config = dict(
    arch='transformer_decoder',
    model='autoregressive pixel model',
    dataset='stained colorectal tissue patches (NCT-CRC-HE-100K)',
    train_examples=22605,
    image_size=20,
    horizontal_flip=False,
    levels_per_channel=4,
    vocab_size=65,
    width=256,
    layers=7,
    norm='rmsnorm',
    norm_position='pre',
    hidden_act='squared_relu',
    mlp_ratio=4,
    head_dim=32,
    fused_qkv=False,
    bias='all',
    qk_norm=False,
    parallel_block=True,
    dropout=0.05,
    inner_norm=False,
    positions='rope',
    tie_word_embeddings=True,
    init='small_normal',
    residual_init='none',
    optimizer='soap',
    beta2=0.99,
    learning_rate=0.0028,
    beta1=0.9,
    shampoo_beta=0.99,
    eps=1e-08,
    precondition_frequency=32,
    max_precond_dim=1536,
    one_sided=True,
    adamw_lr_other_params=0.0022,
    ema_decay=0.999,
    max_steps=14700,
    batch_size=64,
    epochs=41.6,
    lr_schedule='cosine',
    final_lr_fraction=0,
    warmup_steps=440,
    weight_decay=0.04,
    adamw_weight_decay_other_params=0.01,
)
Rows from block 2, named by matrix and row number. Rows with one number belong to one neuron. Each number is 128 + 32 x the weight over its row's rms, rounded and kept within 0 to 255. All counts start at 0. After the name is the row's rms in percent of the matrix's.
# fc1: MLP up (model.blocks.2.mlp.fc1.weight, 1024x256), inputs 128-159
# fc2: MLP down (model.blocks.2.mlp.fc2.weight, 256x1024, transposed), outputs 128-159
fc1.703 023 [179 135 175 147 143 155 141 139  96 129 112 165 118 168  42  94  90 114  96 156 147 130 124  74  87 171 132 214 103 161 138 158]
fc2.703 019 [170  66 101 115 118 118 105  93 114  72 139 142 152 119  82 123 147 189 168 177 102 198 114  82 122 109 105 133  68 207 126 136]
fc1.704 062 [105 160 114 110  79 207 164 158  75 124 142  65 154 122  96 178 115 111 142 149 181 145 115 119 183  60 116 171 144 129  42 176]
fc2.704 052 [ 82  97  92 162 130  85 104 154  97 128 110 154 104 102 164 126 178 121 106 130 148 145 129 185  76 124 112 113 126  97 163 107]
fc1.705 020 [160  87 181 145  96 138 151 186  78 100 130  60  57 200 160  63  78 114 150 142 102  67 121 114 106 142 121 187  86  95 134 109]
fc2.705 013 [135 155 169  98 179 115  89 148 126 117 159 139 170 143 134 184 132  45 126 128 145 149 171 132 144  91 206 159 119 143 189 155]
fc1.706 107 [160 125  71 136 151  91  88 126 138 106 167  75  74 135 166 135 102  89  84 101 117  60  97 125 164 151 162 175 103 144 107  90]
fc2.706 107 [152 131  94 172  73  11 130 131  77 126 134 155 168 144 110 133  91 146 184 122  96  79 129  90  87 179 113 100  70 130 153 146]
fc1.707 024 [105 147 131  85  63 113 152 100 125 103 125 163  98 122 121 131 151 109 161 136 133 132 143 105 168 112 149 230  98 102 190  97]
fc2.707 020 [131 132 177 135 144  46 157 191 153 170 102  54 149 153 133 181 126 161 118  98  69 145 176 130 125 137 104 172  70 168 188 101]
fc1.708 104 [ 94 129 174 172  97 144 131 189 131  97  84 140 107 203 114 110 204  87 113  97 217 140 126 147 125 162 112 137 151 111  80  94]
fc2.708 121 [141 148 119 131 172 134 112  74 127  98 132 130 133 130 190 116 108 103 114 127 155 106 103 114 150  95 143  59 134 106 114  89]
fc1.709 118 [174 147 152 180 126 100  94  87 133 132  85 179 172  88 117 136 146 100 152 143  87 135 123 184  87 135 202 175 138 126 118 110]
fc2.709 125 [127 125 143 134 154  94 121 191 130 128 129  88 135 151 195 157 143 121 152 142 194 118 119  86  97 100 122 153 139  81 140 165]
fc1.710 117 [133 125  86 162  91 109 106 120 117 129 192 131 167  67 153  80 165 128 133  96 171 122 140  88 208  72  56 166 107 130  92 124]
fc2.710 122 [140 128 114 110 188  66 107  93 133 164 115 132 154 202 152 183 124 117 114 106 157 188 125 107  68 136 113  64 160 147 139  93]
fc1.711 020 [175 140 138 130 128  84 110 143 124  70 107 116 173 128 176 114 171 136 154 142 166 143 124  39 103 150 138 225 116 124 180 137]
fc2.711 014 [121 107 113  88 116 191 168 148  90  81 133 165 102  66 112  79 136 104 113 144  97 176 160 133 163 138 131  71 126 110  97 141]
fc1.712 109 [127 119 146 211 150 149 118 119 199 133 181  93 132 180 103 132 100  79 130 155 133 147 110  44 126 152 115 188 154 101 139 156]
fc2.712 095 [ 91  81 146  82  72 107  86  82 185 146 143  90  98 123 130 195 125 101  89 101 190  85 126 194 150 159 108 121 110 166 120 133]
fc1.713 110 [143 215 162 136  97  93 161 116 118  88  63 139 161  45 169 158 120  96 165  64 120 129 106 102  90 147  95 150 168 141 213 128]
fc2.713 120 [138 123 108 106 122 167 123 117 121 140 174 136 214 141  77 126 143 152 104 124 132 156 143 179 201  62 122  94 129 130  56 139]
fc1.714 108 [165  93 171 132 115 128 174 127 128  74 127 105 113 148 110 193 169 115 114 183 145 109 101 132 137 133 103 111  99 120 132 141]
fc2.714 111 [162 120 145 143  44 205 120 146 139  73 104 109 153 163 148 116 163 111 127 127 142 113 108 130 112 124 141  75 130  88 118  95]
fc1.715 126 [147  96 100  59  95  65  48  88 142 136 119  83  81 117 136 178 125 141 208 171  99 176 181  65 128 129  92 173 134 144 113 105]
fc2.715 126 [124 104 132 144  65 145 123 190 145  94 160 149 151  98 108 156 117  93  58 144 162 102 125 110 170 114 124 153 140 118 141 121]
fc1.716 030 [126 116 124  98 155 157 143 191 161 103  91 104  99  88 123 115  53 116 125 121 133 137 137 177 145  90 155 226 142 148 122 120]
fc2.716 023 [174 163 117 142  92 152 139  48  73 133 206 132 116 176 107 164 179 160  57 127 115 152 162 111 106 193 106 108 153 114 158 135]
fc1.717 079 [126 199 152 167 141 147 119 207 172 128  70 174 173  97 137 154  83  94 134 150 115 160 122  87  86 135 196 155 158 129 107 115]
fc2.717 060 [149 126 108 124 124 138 119  93 196  82 107 121 124 126 137 128 103 169 185 133 140  96 115 148  99 113 121 160 172  98 104  82]
fc1.718 029 [175  95 135 155 190 123 128 121 125 101  81 110 144 112  86  94 122 117 133  66 139 139 148 124 138 117 156 228 124 110 124 165]
fc2.718 026 [ 54 120 110 112 164 144 117 146 154 109 180 156 125 146 112 131  87 122 124 155 186 158  95 102 184 126 241 126  93 144 122 151]
fc1.719 039 [ 79 150 174 131 108 127 112 149 163 124 131  97 209 139 157 150 115 160 113  66 149 168 157 181  78 123 142 199 104 116 157 128]
fc2.719 043 [141  96  71 155  95 179 117  97 124 105 134 150 109 143 194 168 146 170 162 188  99  53 147  97 126  79 153  99 137  95 112 110]
fc1.720 031 [125 118 155 159 121  72 156  99 161 170 129 108 101 107  77 145 142 191 127 149  58 105 120 112  79 146 154 228 152 120 198 121]
fc2.720 023 [102  91 100  98 111 162 150 117  96 152 135 133 136 141 180 113 131 107 153  98 155 158 130 167 105 129 217 103 142 133 119 144]
fc1.721 121 [ 88 136 130 146 111 116  27 121  69 140 145 148  70 162 137  81 143 152 139 192  68 130  81 171 131 132  80 167  75 105 165  78]
fc2.721 122 [ 67 158 132 128 153  84 143 111 132 105 159 122 136 111  81  86 108 132 146 185  72 116 187 170 132  86 122 163 141 148 180  30]
fc1.722 112 [119 111  78 160 174 119 112 146 167 194 126  94 159 148 155 189 143 133  80 120  91  94 137  69 160 153 132 149 118 125 135 159]
fc2.722 122 [124 123 122 173 109  93  99 127 131  89 163 100 149 131 105 102 184 185 122 155 159 128  61 211  88 151 103 103 102 128 138 156]
fc1.723 106 [131  77 174 172 119 174 141 100 120 154  96 159 129 121  66 164 113 125 184 170  62 168  97 123 140 140 120 149 179  71 147 113]
fc2.723 115 [152 222 108 164 134 137  85 190 132 171 104 128 147 130 141 101 124 140 130 102 119 116 130 100 176 173 135 128 108 175  55 116]
fc1.724 030 [183 164 105 127 139  68 132 104 103 147 144  91 176  95 144 114 107 188 154 166 128 123  96  90  51 153 144 199  86  83 132 126]
fc2.724 028 [137 150 125  96 107 115  79 146 177 149 114 159 134 145 116  84 125 146 128  97 161 121 133 114 146 123 180 171 184 113 178 135]
fc1.725 121 [139 152 133 109 117 135 136 133 136  98 141 110 110 136 123 142  75 101 147  67 115 129  94 111 105 136 194 156 147 178 145 143]
fc2.725 124 [173 196 145 142 167 179  93 156  78 188 121 147 122 125  90 133 179 183 112 162 113 130 188 125 195 137  85 127 146 154 133 122]
fc1.726 101 [116 100 125  93 175 142 158 101 148  92 106 145  61 116 157  89 110 195 147 101 156 153 108  85 118  73 129 159 197 164 126 170]
fc2.726 112 [119 133  93 107 129 130 159  28 163 161 133  57 119 109 121 134 134 132 114 157 127 149  68 134  92 139 191  32 105 126 104  30]
fc1.727 132 [100  85 110 172  91 135  70 143 151 141 106  97  91 126 173 104 119 145 126 102  81 131 166 115 147 151  80 175 147 154 131 131]
fc2.727 117 [120 143 110 112 165 116 185 162  84 184 176 103 116 140 160 107 135 106 122 161 165 171 133 125  62 128 128  82 118 142  97 119]
fc1.728 108 [139 133 165 122 136  80 159 156 159 105 109 181  73 155  92 144  74 119  67 105  99 166 110 112  71 128 117 147 131  91 139 143]
fc2.728 116 [113 147 131 126  98  62 111  72 162 194 153 122 172  85 137  95 119 106 177 148 180 151  99 205 123 116 115  96 124 132  45 101]
fc1.729 123 [177 112 192 129  86  82 166 160 160 126 143 102  38 136 166 165 159  91 113 114 120 157  88 144 134 129 148 161 175 140 119 177]
fc2.729 120 [134 135  63 146  88 131  83 157  68 162  99 146  98 139  63 162 121 130 153 173 111 119 133 169 110  89 136 151 144 165 158 130]
fc1.731 109 [100 124 128 122 110 140 119 125 148 105 124 167 150  97 136 137  67 129 140 113 169 146  90 119 121  78 180 155 120  66 167 104]
fc2.731 121 [177 120 147 109 104 144  85 148 123 153  97 148 102 130 140 177 151 163 120 106 148  91 141  86 168 128  75  73 124  48 137 146]
fc1.733 118 [168  64 183 108 115  83 106 108 144 107  68 159 145 176 165 142  77 142 156  99 135 125 149 124 153  65 188 159 116 136 113 100]
fc2.733 123 [153 186  66 137 118 163 203 104 130 141 106 123 143 136 141  92 136 151 140 141 113 121 121 109 208 122  54 109 137  84 181 153]
fc1.734 112 [167 111 118 100 125 157 139 120 106  79 116 170 111  91 132 178  85  62 115  99 124 136 111  78 126 152 147 131 180  88  50 129]
fc2.734 115 [162 123 135 116  66 118 137 112 102 142 116 128 142 114  83 114 158 164 120 166 144 172 161 126 134  83  88  74 164 149 138 206]
fc1.735 111 [145 113 157 185 131 124 171 103 144 116  85 106 152  78  60  91  57 175 160 173  95 110 134  99 156 164  78 143  86 128 209 101]
fc2.735 120 [150 101 163 142  96 171 117 206  78 149 109 159 150 166 172 147 115 120 136 105 160 143  95 236 138 149  92 100 122 138 129 149]
fc1.736 125 [164 140 115 131 107 106 166 101 165  47 166 182 138 141 139  58 108 102 162 157  80 142 161 147 162 132 112 176 139 144 120 105]
fc2.736 125 [135 137  69 144 106 132  99 126  57 144  80 142 144 182 140 155 147 151 135 117 162 118 108 188 154 126 103  86  52 139 111 124]
fc1.738 108 [149  68 138 132 137 115 191 119  86  66 166 136  75 115 114 107 156 102 106 191 118 108  96  91  87 130 150 174 126 121 117 162]
fc2.738 121 [ 91  83 158  82 138 118 128  89 180 110 137 117 151 127 130 174 123 125 127 117 116 122 141 117 198 100 144 103 176 111 244 118]
fc1.739 120 [159 180 106 156 128 124 121 140 121 171 122  98 155  99 129 117 145  44  67 135 162 177 155 115 118 176 141 192 105  71 157  88]
fc2.739 115 [114 121 101  82  78  54 136 170  76 137 134 133  48 199  71 118 105 127  90 123 142 217 178 158 170 160 111 113  77 140 124 182]
fc1.742 111 [141 131 201 107 170 170 108 183 168 136 143 100 114 182  86 123  85 152 110 122 144 138  80 151 174 150 124 155 124 149 146  80]
fc2.742 118 [121 171  87 126 101 115 139 112 180 113  77 147 141  93 174 100 114 119 121 154  98 125  94 131 126  64 125 145 133 115 138 123]
fc1.743 019 [114 123 151 122 117 105  40 139 105  95 102  69 178  81 108 164 138 114 148 106 125 141 156 116 114 141 105 197 110 141 109 171]
fc2.743 015 [141 138 108  96 118  75 165 174  91  90 110 140 127 106  75 113 138  96 139 135 162 124 151 138 118  97 173 108 121 133 163 146]
fc1.744 119 [125 135 145  88 136 185 110 138  68 157 168  58 158 143 122 152  76  87 134  90 114 138 142 101 169 140 141 175 111 106 102 115]
fc2.744 104 [200 117 148  87 121  88 123  95 160 160 106 125 136 156 143 110 109  84 149  88 184 143 114 154 153  80 130 137 104 102 125 177]
fc1.745 117 [167 143 166 132 125 127  97 148 154  77 128 151 102  95 111 166 124 109  93 118 130 120 149 135 118  92 115 164 119 124 211 152]
fc2.745 128 [127 160 111 118 150 123 100 151 102 175  93  88 153 153 173  95 159 166 100 148  94 113 100  98  80 161 106 128 168 210  90 140]
fc1.747 109 [173 121  62  46 140 122  88  62 116 181 173  76 144  55 149  88 109 159 112 164 147 118 135 143 149 118 111 138 175 157  95  98]
fc2.747 115 [108 129  91 128 104 154 131 189 154 103 168  99 144 141 138 134 168 130 121 135 128  74  99 157 145 105  91  66 198 154 190  97]
fc1.748 130 [124 158 131 118  90  71 130 186 162 137 139 168  69 152 132 161 189 103 104  93  86  97 142 105  88 115 173 168 119 112 135 125]
fc2.748 119 [134  58 170 147 129 115 166 100 156 171 169  86 135 102 120 146 114  89 181 180 140 187 156 138  81 126 131  97 214 124 168 177]
fc1.749 126 [ 90 121 127 167  92 122 121 152 135 127 124 125 138 144 159 137 119 125 126 145 145 118  83 141 137 127 147 157 148  51  96 169]
fc2.749 110 [114 176  61  70 136 125  99 123 169 189 120 110 174 152  60  93 181 137 155 132  97 116 143 115  79 137 166 168 120 153  80 127]
fc1.750 117 [115  89 143 123 164  95 155 123  97 100 176 132 156  52 151 106 161  75 110 159 129  61  88 134 157 126 139 154 156 167 164  81]
fc2.750 122 [141 198 101 103 104 113 113 137 171 201 100  86 122 123 164 157 128 101 140 101 107 107 119  67 104 147 109 157 124 190 117 109]
fc1.751 117 [135 102 180 107 137  86 104 146  76 160 107  94 143 170 118 161 144 142 173 170 113 126 147 101 162 118 129 143  98 102 110 136]
fc2.751 110 [103  82 150  99 221 105 118 143  74 145 172 106 135 157 101 132 119 101 151  94  72 117 145 145  91 113 175 133 110 111 112 158]
fc1.752 112 [137 123 134  91 142 147 114 124 162 106 163 131 132  99 173 174 176 151 115  79  89 129 153 152 157 104  99 169  85 154 108 157]
fc2.752 090 [121 128  89 154  97 116 109  53 142 116 108 104  75 169  84 132  97  93 103  83 175  87 175 151 199 165  97 127 134 135 127 117]
fc1.753 112 [148 121  77 135 199 192 145 146 112 119 100 160  74 193 114 100  94 173 202  98 114 139 144 126 152 118 150 144 191 150 156 156]
fc2.753 121 [183  82 112  93 145 139  78 152 133 163 163 158 139  89 115 161 186 127  89  93 155  60 172  63  83 167 114 113 115 132 124  92]
fc1.754 126 [133  82 118 130 137 119 147 175 152 184 104  94 140 122 173 154 124 166  66 134 131 108 178 189 115 178  86 151 141 109 162 117]
fc2.754 122 [195 112  66 129 158 157 148 155 124  64 137 155 214 116 142 160 139 168 142 136 116 193  84 102 115 115 136 141 144 102 125 102]
fc1.755 030 [150 134 193 118  88 118 135 181  83 132 169 173  96 111 117 212  93 116 113  97 129 151 176 150 163 139 121 210 181 122 100 145]
fc2.755 024 [125 111 105 141 197 181 180 128 156 127  97 181 141 129 168 119 170 104 119 167 165 134 141 140 166  82 168 130  94 112 102 137]
fc1.757 021 [151 132 115 145 150  99 145 191 142 117 109 120 116 136 189  58 104  94  94  95 192  63 141 186  95  94  76 219  67 149 162 140]
fc2.757 012 [159 116 181  82  92 164  85 159 124  82 140 140 126 130  95  88 135 146 108 169 116 164 139  80  97 162 143 162 147 150 134 204]
fc1.758 053 [133 140 120 153 122  83 147  70  81 155 125 185 136 104 163  92  80 161 106 147 151 123 107 156 154 119 145 167 141 145  96 171]
fc2.758 042 [153  60 116 177 188  94 149  79  72 157  80 105 164 158 117 148  92  99 100 128  83 122 100 121 106 160 174 118 145 100 171 154]
fc1.759 029 [ 83 114 133 147  93  60 150  91 176 141 138 128 101 101 114 128  67  89 103 126 132 198 178 153 132 142 121 229 154 104 173 167]
fc2.759 028 [134 107 117 162 192 174  96  69 166 130 152 182 179 130 145 150 196  97 102 145 142 105 168 131  77 107 101 132 129  50  99 122]
fc1.760 125 [106 142 135 120 154 152 136 139  97 148  91 130 175 135 162  66  76 143 100 116 123 146 130 174 184 125 138 151 162 107 131  88]
fc2.760 111 [128  72 125 108 115  61 133 116 166 135 173 123 107  75 150 128 170 114 125 101 156  80 199 104 175 120  80 102 139 106 163  99]
fc1.761 121 [ 55  94  58 152 138  76  42 133  87 113 155 151 149 135  89  93 131 110 100 131  99 208 113 157 122 142  93 158 116 147 141  91]
fc2.761 119 [125 163  79 161 175 120 125 193  80 109 167 114  88 110 140 168 124  73 128 111  96  72 149 151 157  80 152 163 158 137 116 160]
fc1.762 123 [106 118 128 101 125 116 133  64 124  79 179 128  93 151 141 123 140 155  97  93 116 149 179 146 100 136 139 170 101 117 112 122]
fc2.762 127 [106 154 141 166 123 165  90  71 109 153  89  85  85 156 157 139 131 118 103  96 156 169 108 110 128 161 183  96  68 145 133 118]
fc1.763 024 [ 41  94 110 132 169  53 183 146 156 109 108 107 131 142 151 110  94 157 108 121 156 123  96 174  97 145  92 239 136 108 187 129]
fc2.763 018 [181 146 139  95 130 145 127  78 141 185 161 126 140 164 135 105 158 105 132 120 123 223 141 116 174 178 133 113 114 130 179 100]
fc1.764 119 [107 134 135 120 151 108 112 178  75 171 111  88 133 142 164 149 113 143 100 121  98 123  39  99 207 169  65 128 109  74  93 126]
fc2.764 116 [135 138 123 101 169 116 124 136 121 141 145 146 163 137  93 102 119  75 104 113 122 129 169 140 135 154 120  70 171 146 136  71]
fc1.765 081 [164 134 150 117 111 109  97 140  50  75 187 140 125  75 133 195 151 185 111 141 168 119 176 116 141 173 116 158 113 170 144 154]
fc2.765 063 [137 166 126 108 115 170  56 140 109 196  85 143 124 113 157 101 230  86 140  78  76 146 157 125 116  90 116 141 130 112 122 151]
fc1.766 123 [142 130 131 161 133  94  74 164 142 165 118 150  96 181 142 142 128 153 135 129 206 137 140 122  48 139 103 133 120  61 101 138]
fc2.766 120 [153  82  66 132  73 148  92  78 144 101 114  80 140 182  46 127 153  91 156 141 141 126  82  75  88 110  78  72 103 128 128  68]
fc1.767 120 [110  89 133 109 135  89 158 122 134  78 159 137 175 164  82 171 187 153 169 180  51 133 127 136 130 175  94 161 136 147 160 120]
fc2.767 108 [113  94 171 144  80  98 126  60 174 153 166 129  97 100 163  82 126  23 139 115 187 126 145 112 135 110 129 144 179 136 101 149]
fc1.768 131 [171 168 159 156 144  97 132 187 126 105 117 155 120 215 114  63 130  82 146  88 157 148 128 105 138 112 118 177 121 116  88 125]
fc2.768 135 [166 110  95 115 123 161 151 103 135 175 136 149 146 151  92 105 118 170 140 119 117 175  80  97 101  76 123 104 152 112 136 121]
fc1.769 124 [177 152 175  99 141  90  50 172 135 161 131 114 118 153  75 129 137 109 186 107 128 133 116 110 117 142  74 149 108 141 135 112]
fc2.769 121 [ 88 135 124  58 158 105 138 152 136 141 105 145 138 121 118  44 140  51 156 112 130 146 149 205 138 163 109 141 158  88  79 128]
fc1.770 115 [105 141 161 182 109 108 169  97 146 126 110 145  94  67 114 115 109 117 112 180 150 113  98 164 135 144 151 148 131  74 166  63]
fc2.770 123 [156  96 115  59 126  78 117 159  79 180 123 133 155 183 151 105 129 166 133 121 195  89  97  92 163 139 145 120  68 106 135 161]
fc1.771 025 [ 77  94 149 154 109 106 173 141 155 147 123 132 102  60 138 120  92 164 128  90 165 175 125 142 151 156 142 222 182  90 164 141]
fc2.771 021 [149 166 103 144 148 123 195 132 165 114 113 146 120 160 134 121  95 145  98 136 137  64 123 144  93  71 136 104  82 153 154 155]
fc1.772 043 [158 153 138 110 129 152  38  97 122  95 112 120 168 108 119 102 140 155  45 133 174 144 178 151 101 144 128 168 186  84 112 140]
fc2.772 033 [140 102 110  97 146 139 125 148 109 153  78  78 136 158 162 142 149 102 140  75 131  61 190  95 124 115 122 174 177 116 140  91]
fc1.773 030 [106 174 148 126 169 173 144 187 185  94  82 161 111 123 131  86 142 110 146 162  98 144 114 154 150 120 109 216 182 115 132 111]
fc2.773 033 [108 123  56 114 104 130 132 157  70 131 164 164  91 125  74 116  94 113  94 118  94 138 161 127  58  99 132 133 135 111  95  86]
fc1.774 125 [142 161 171 100 174 109 133 118 121 114 125 133 140  96 135 128 148 172 137 137 119 148  85 159 103 126 164 139  90  71 158 129]
fc2.774 129 [107 111  96 141 156 103 145  92 103 122 116  85 115 142  31 143 138 156 152 137  97 137 103 140 130 144  92 116 158 140 143 177]
fc1.775 090 [101 113 163 103 129 154 137 146 116  91 115 163 133 133 127  61 157 162 154 152 147 130  89 154  85 145 147 170 127 118  77  67]
fc2.775 071 [174 117  60 149 166  94 116 164 100 160 146 163  93 168 119 183 129 120  89 102 111  49  27 182 113 135 146  73 145 143 114 151]
fc1.776 122 [105  61  49 160 121 158 134 129  62 110 117 133 129 146 111 112 162 113  99 138 147  74 105 108 179 144  86 175 123 114  90  77]
fc2.776 124 [130 171  89 110 118 172 177 170  80 163 143 139 137 109 125 111  88 134 128 104 159 130 127 118 153 126 180 110  75 158 100 145]
fc1.777 083 [244 126  96 103  97 157 101  65 194  95 152 113 126 144 124 166 124 136  94 152 116  99 147 146 139 122 182 169 114 105 119 158]
fc2.777 066 [184  89 131  99  93  94 143 138 117 162 123 143  93 103  97 162  88 130 140  76 127  69 138 172 121 125 152 121 120 152 160 103]
fc1.778 120 [114 143 106 107 200  79 174 130 131 149 181  64 177  84  97  89 101 179 115 141 111 139 109 100  82  79 168 141 130 116 150 120]
fc2.778 130 [161 122 136 155 171 130 130 129 109 218 167 165 138 102 108 123 110 129 114 128 140 102 113 136 164 158 124  86 114 151 105 209]
fc1.779 035 [167 123 182 136  79 116 176 113 119 196 135 171 123 121 133 143  71 134 113 109 134 132 163  99  99 131  88 223 119  68 114 140]
fc2.779 032 [172  63  81 128 176 109 133 148 116 115 190  45  98 114 127 137 167 151 126  54 172 122 137 128 141 117  80  46 107 137 147 121]
fc1.780 108 [162 130 115  87 142 168 122 116 134  93 119  82 138  62 150 107 156 115 102 156 212 151 113  94 151 148 158 150 159  69 170  94]
fc2.780 117 [ 98 148 134  85  76 122  93  99 123 190  69 127  77 214 143 133 111 114  56 149 106 135 135 191 153 158 133  60 103 147 164 172]
fc1.781 124 [137 118 173 100 136 110 134 103 150 150 170 144 135 126 113 132 135 112 132  68 119 134 115 142 125 214 146 157  87  93 139 114]
fc2.781 122 [102 141 123 121 133 133 139 180 128 125  83 103 177 116 144 113 107 119 165 192 123 157 122  77 132 146 130 104 171 166 172 165]
fc1.782 127 [ 61 164  88 104 120  73 105 161 119  97 141 165 171  96 117 114 155 144  96 164 116 132  47  99 151  87 119 156 138  75 149 130]
fc2.782 124 [159 113 163 107 177 167 143 116 153  66 154 134 161  73 120 173 158 105 128  87 163 148 115 141  89 163 129  96 193 116  88 160]
fc1.783 034 [168  76 113 136 102  80 183 140 121 166 165 139 173 124 126 142 137  93  98 104 142 116 129 123 171 125 161 212 141 118 137 129]
fc2.783 031 [166 103 107 149  81 160 178 129 112 148  99 128 140 174 130 111 140 115  93 177 109 138 144 106 151  99 123 112 185 123 115 158]
fc1.784 115 [136 130 123 126 108 160 130 203 125 240 122  90 192 140 154 151 114 106 131 137 126 186 131 113 190  60 119 152 109 172 126 189]
fc2.784 117 [129 102 116 166 144 126 132 123  89 147 152 118 128 147 174 107 103 120 175 125 187  75 164 123 133 142 138  98 196 121 135 111]
fc1.785 022 [ 98 162 208 125 128 172  97 136 132 122 143 142 166  86 119 133  82 124 151 143  97 123 114 140 104  88 142 214 147 101 160 138]
fc2.785 021 [ 88  65  86 134  95 102 134 124 154 172  65 115 154 112 156 142 113 143 110 120 130 173 105 139  83 127 131  62 148 132  71 166]
fc1.786 116 [107 157 159 137 104  96 145  89 144  90 110 103 120 124 119 136 185 113 123 111 151  90 218 131 137 102 102 168  82 165  84 111]
fc2.786 123 [163 140 181 114 129 134 149 121 117 157  96 142 142 153 127 114 198 115 121 125 134  86 115 117 131 162  93  93 145 109 134 121]
fc1.787 119 [138 157 161 134 110 155 117 161 146 111 147 122  98 139 135 143 167 155 161  37 101 132  98 158  69  79 146 157 162  76 115  98]
fc2.787 127 [111 113 140 146 165 142 153 119 141 165 165 151 126 178 117 110 159  71  75 143 163 167 160 142 136 147 127  78  93 157 126 136]
fc1.788 028 [143 142  77 117 147 128 167 134 129 121 162 143 144 115 163 121 131 115 144 136 142  96 129 108 138 168 166 212  85 182 153 120]
fc2.788 026 [132 109 110 165 135  87  94 185 140 115 105 116 190 131 127 136 109 113 120 166 123  66 106 109 110 177 124 110 120 128 101 131]
fc1.789 027 [126 162 168  88 141 161  81 162 166 158 127 164 150 113 119 139 121 125 101 134 139 114 149 137 126 106 192 246 123 180 127  98]
fc2.789 023 [ 72 160 118 144 138 153 164 109 153  67  79 119 144 131 156 152  99 160 143 135 142 152 156 145  99 135 120  25  85 140 203 117]
fc1.790 109 [ 86  89 141 188  95 166 144 124 136 108 187 132 107 233 129 123 178 130  94 131 152 137 106 110 128 122 123 159 123 132 144 119]
fc2.790 115 [163 142  60 124 138 113  72 163  77  75 119 118 127 146 131 166 125 137 115 150 199 199 163 186 178 165 119  74  86 157 165 143]
fc1.791 025 [ 96 161 124 155 108 157  88 155 160 130 169  96 196 131 136 109 120  94 144 137 123 102  76 124 103 121 137 203 158 102  97 112]
fc2.791 020 [149 126 128  84 167 105 148 117 160  89 141  74 115 167 181 112 202 130 145 130 166 178 111 143  78 104 113  52  99 140  78 110]
fc1.792 072 [ 89 164  59 103 172 134 121 100 197 137 121 147 146 116 126  82  64  85  72 145  76 143  87 125 121 193 125 149 120 141 115 121]
fc2.792 059 [163 104 147  91 173 138 136 121  90 194 117 169 150 177 136  99 132  81 112 154 130 113 128 118 156  86 143 116 102 156 180 135]
fc1.793 119 [113 112 115 114 156 127 166  97 108 139 181 102 106 104 138 116  98 100  87 178  91 101 153 162 120 162 126 170 130 179 107 136]
fc2.793 117 [116 143 114 141 118 103 126 128 118 111  58 108 150 152 139 157 191 142 153 157  97 126 135 119 217 101 125 119 124 136  78 111]
fc1.794 022 [150 164 107 102 122 145 123 106 178 125 144 104 162  98 154 161 144 157 141 135 116 119 150 102  75 116 111 220 124 118 155 149]
fc2.794 011 [144 123  85 156 196  84 150 107 147 167 132  72 113 145 106 162  96 149 125 141 109 111  91 166 188 147 180 205 157 143 106 100]
fc1.795 042 [186  90  73  92  69  91  79 121 145 114 157 140 146 140 129 124 138 121 102 125 178 123 157 112 136 148  85 220 154  98 108 161]
fc2.795 041 [106 119 132 108  76 139 137 116 138 117 158 147  97 119  91  99 137 128 127 145 105 156 193  88 146 103 107 117 162 138 155 137]
fc1.796 117 [154 128  97 129 105 140 191 120  99  82  98 170 200 155 108 160 121  59  87 139 114 178 132 133 163  68 191 148 128  73  86  74]
fc2.796 111 [136 121 104 118  94 123 191 109  60 150 115 122 123 142 105  85  77  87  99 131 145 142 110 191 131 101  60 106 158  80 134 210]
fc1.797 117 [135  90 179 124 139  82  92  87 136 162 117 140 122 123 223 126  87 138  84  75 118 102 113 101 129 111 147 135  66 133 139 118]
fc2.797 120 [171 172 181 162 200 150 148 138 115 105 141 118 139 122 141 108 132 103 167 124 103 121 101 170 122 120 110  86 146 161 115 106]
fc1.798 122 [137 142 135  88  78  87 146 114 134 142  95 167 115  87 160 103 162 118  95 160  54  96 101 128  77  99 131 173 103  61 129 142]
fc2.798 131 [133 169 115 133 138 122 126  54 132  96 196 130  99 144  82 124 102 129  75 102 168 139 148  91 123 138  83 172  82 142 166 100]
fc1.799 090 [110 124 149 119 114 127 116  83 136  76 135 144 128 137 150  89  91 192 178 142 147 108 114 147 127 168 128 153 139  86 138 115]
fc2.799 112 [142  93 132 155 111 131 140 134 149 115 182 130 111  87 177 176 120  71 129 161 113 106 131  71 162 111 126  45 107 186 145 155]
fc1.800 018 [ 97 192 178 105 162 146 150 141 156  53  78  52 138 114  86 135 134 128 114 105 139  86 167 162 145  76 114 210 132 182  39 108]
fc2.800 015 [123 103  85 134 118 131 122 190  99 142 130 137 119 113 139 169 108 122 137 143 189 148  86 158 148 193 164 100  86 158 180 113]
fc1.801 122 [131 125 166 110  49 108 170 151 157 148  96 154 165 159 127 121  97 104 122  59 140  96 164  72 108  94 141 172  99  72  62 132]
fc2.801 125 [188 115 130 182 159 134 155 151  96  99 143  85  80  80 154  55 106 152  99 160 175 202 135 151 150 198 140 113 134 146 226 143]
fc1.802 033 [177  91 115 103 141 208  92 181 119 118 106 123 119 106 181  68 141 140 121  95 133 142 141 129 114 122 163 199  83 175  88  72]
fc2.802 029 [200 106 118  90 119  56 140 103 112 128 126 121 104 101 111 134 102 119 144 103 163 131 158 133 134 155 141  87 103 168 139 101]
fc1.803 128 [131 149 156 128 131 114 126 141 109 124 118 181 201  95 125  53 148 122 114 150 184 151 162 142 131 137 111 143 117  68 108 133]
fc2.803 122 [162 177  66 127  91  97 123 120 146 118  90  61 133  74 145 182 114 141 134 122 152 108 114 179 160 129 188 105 132 108 111  90]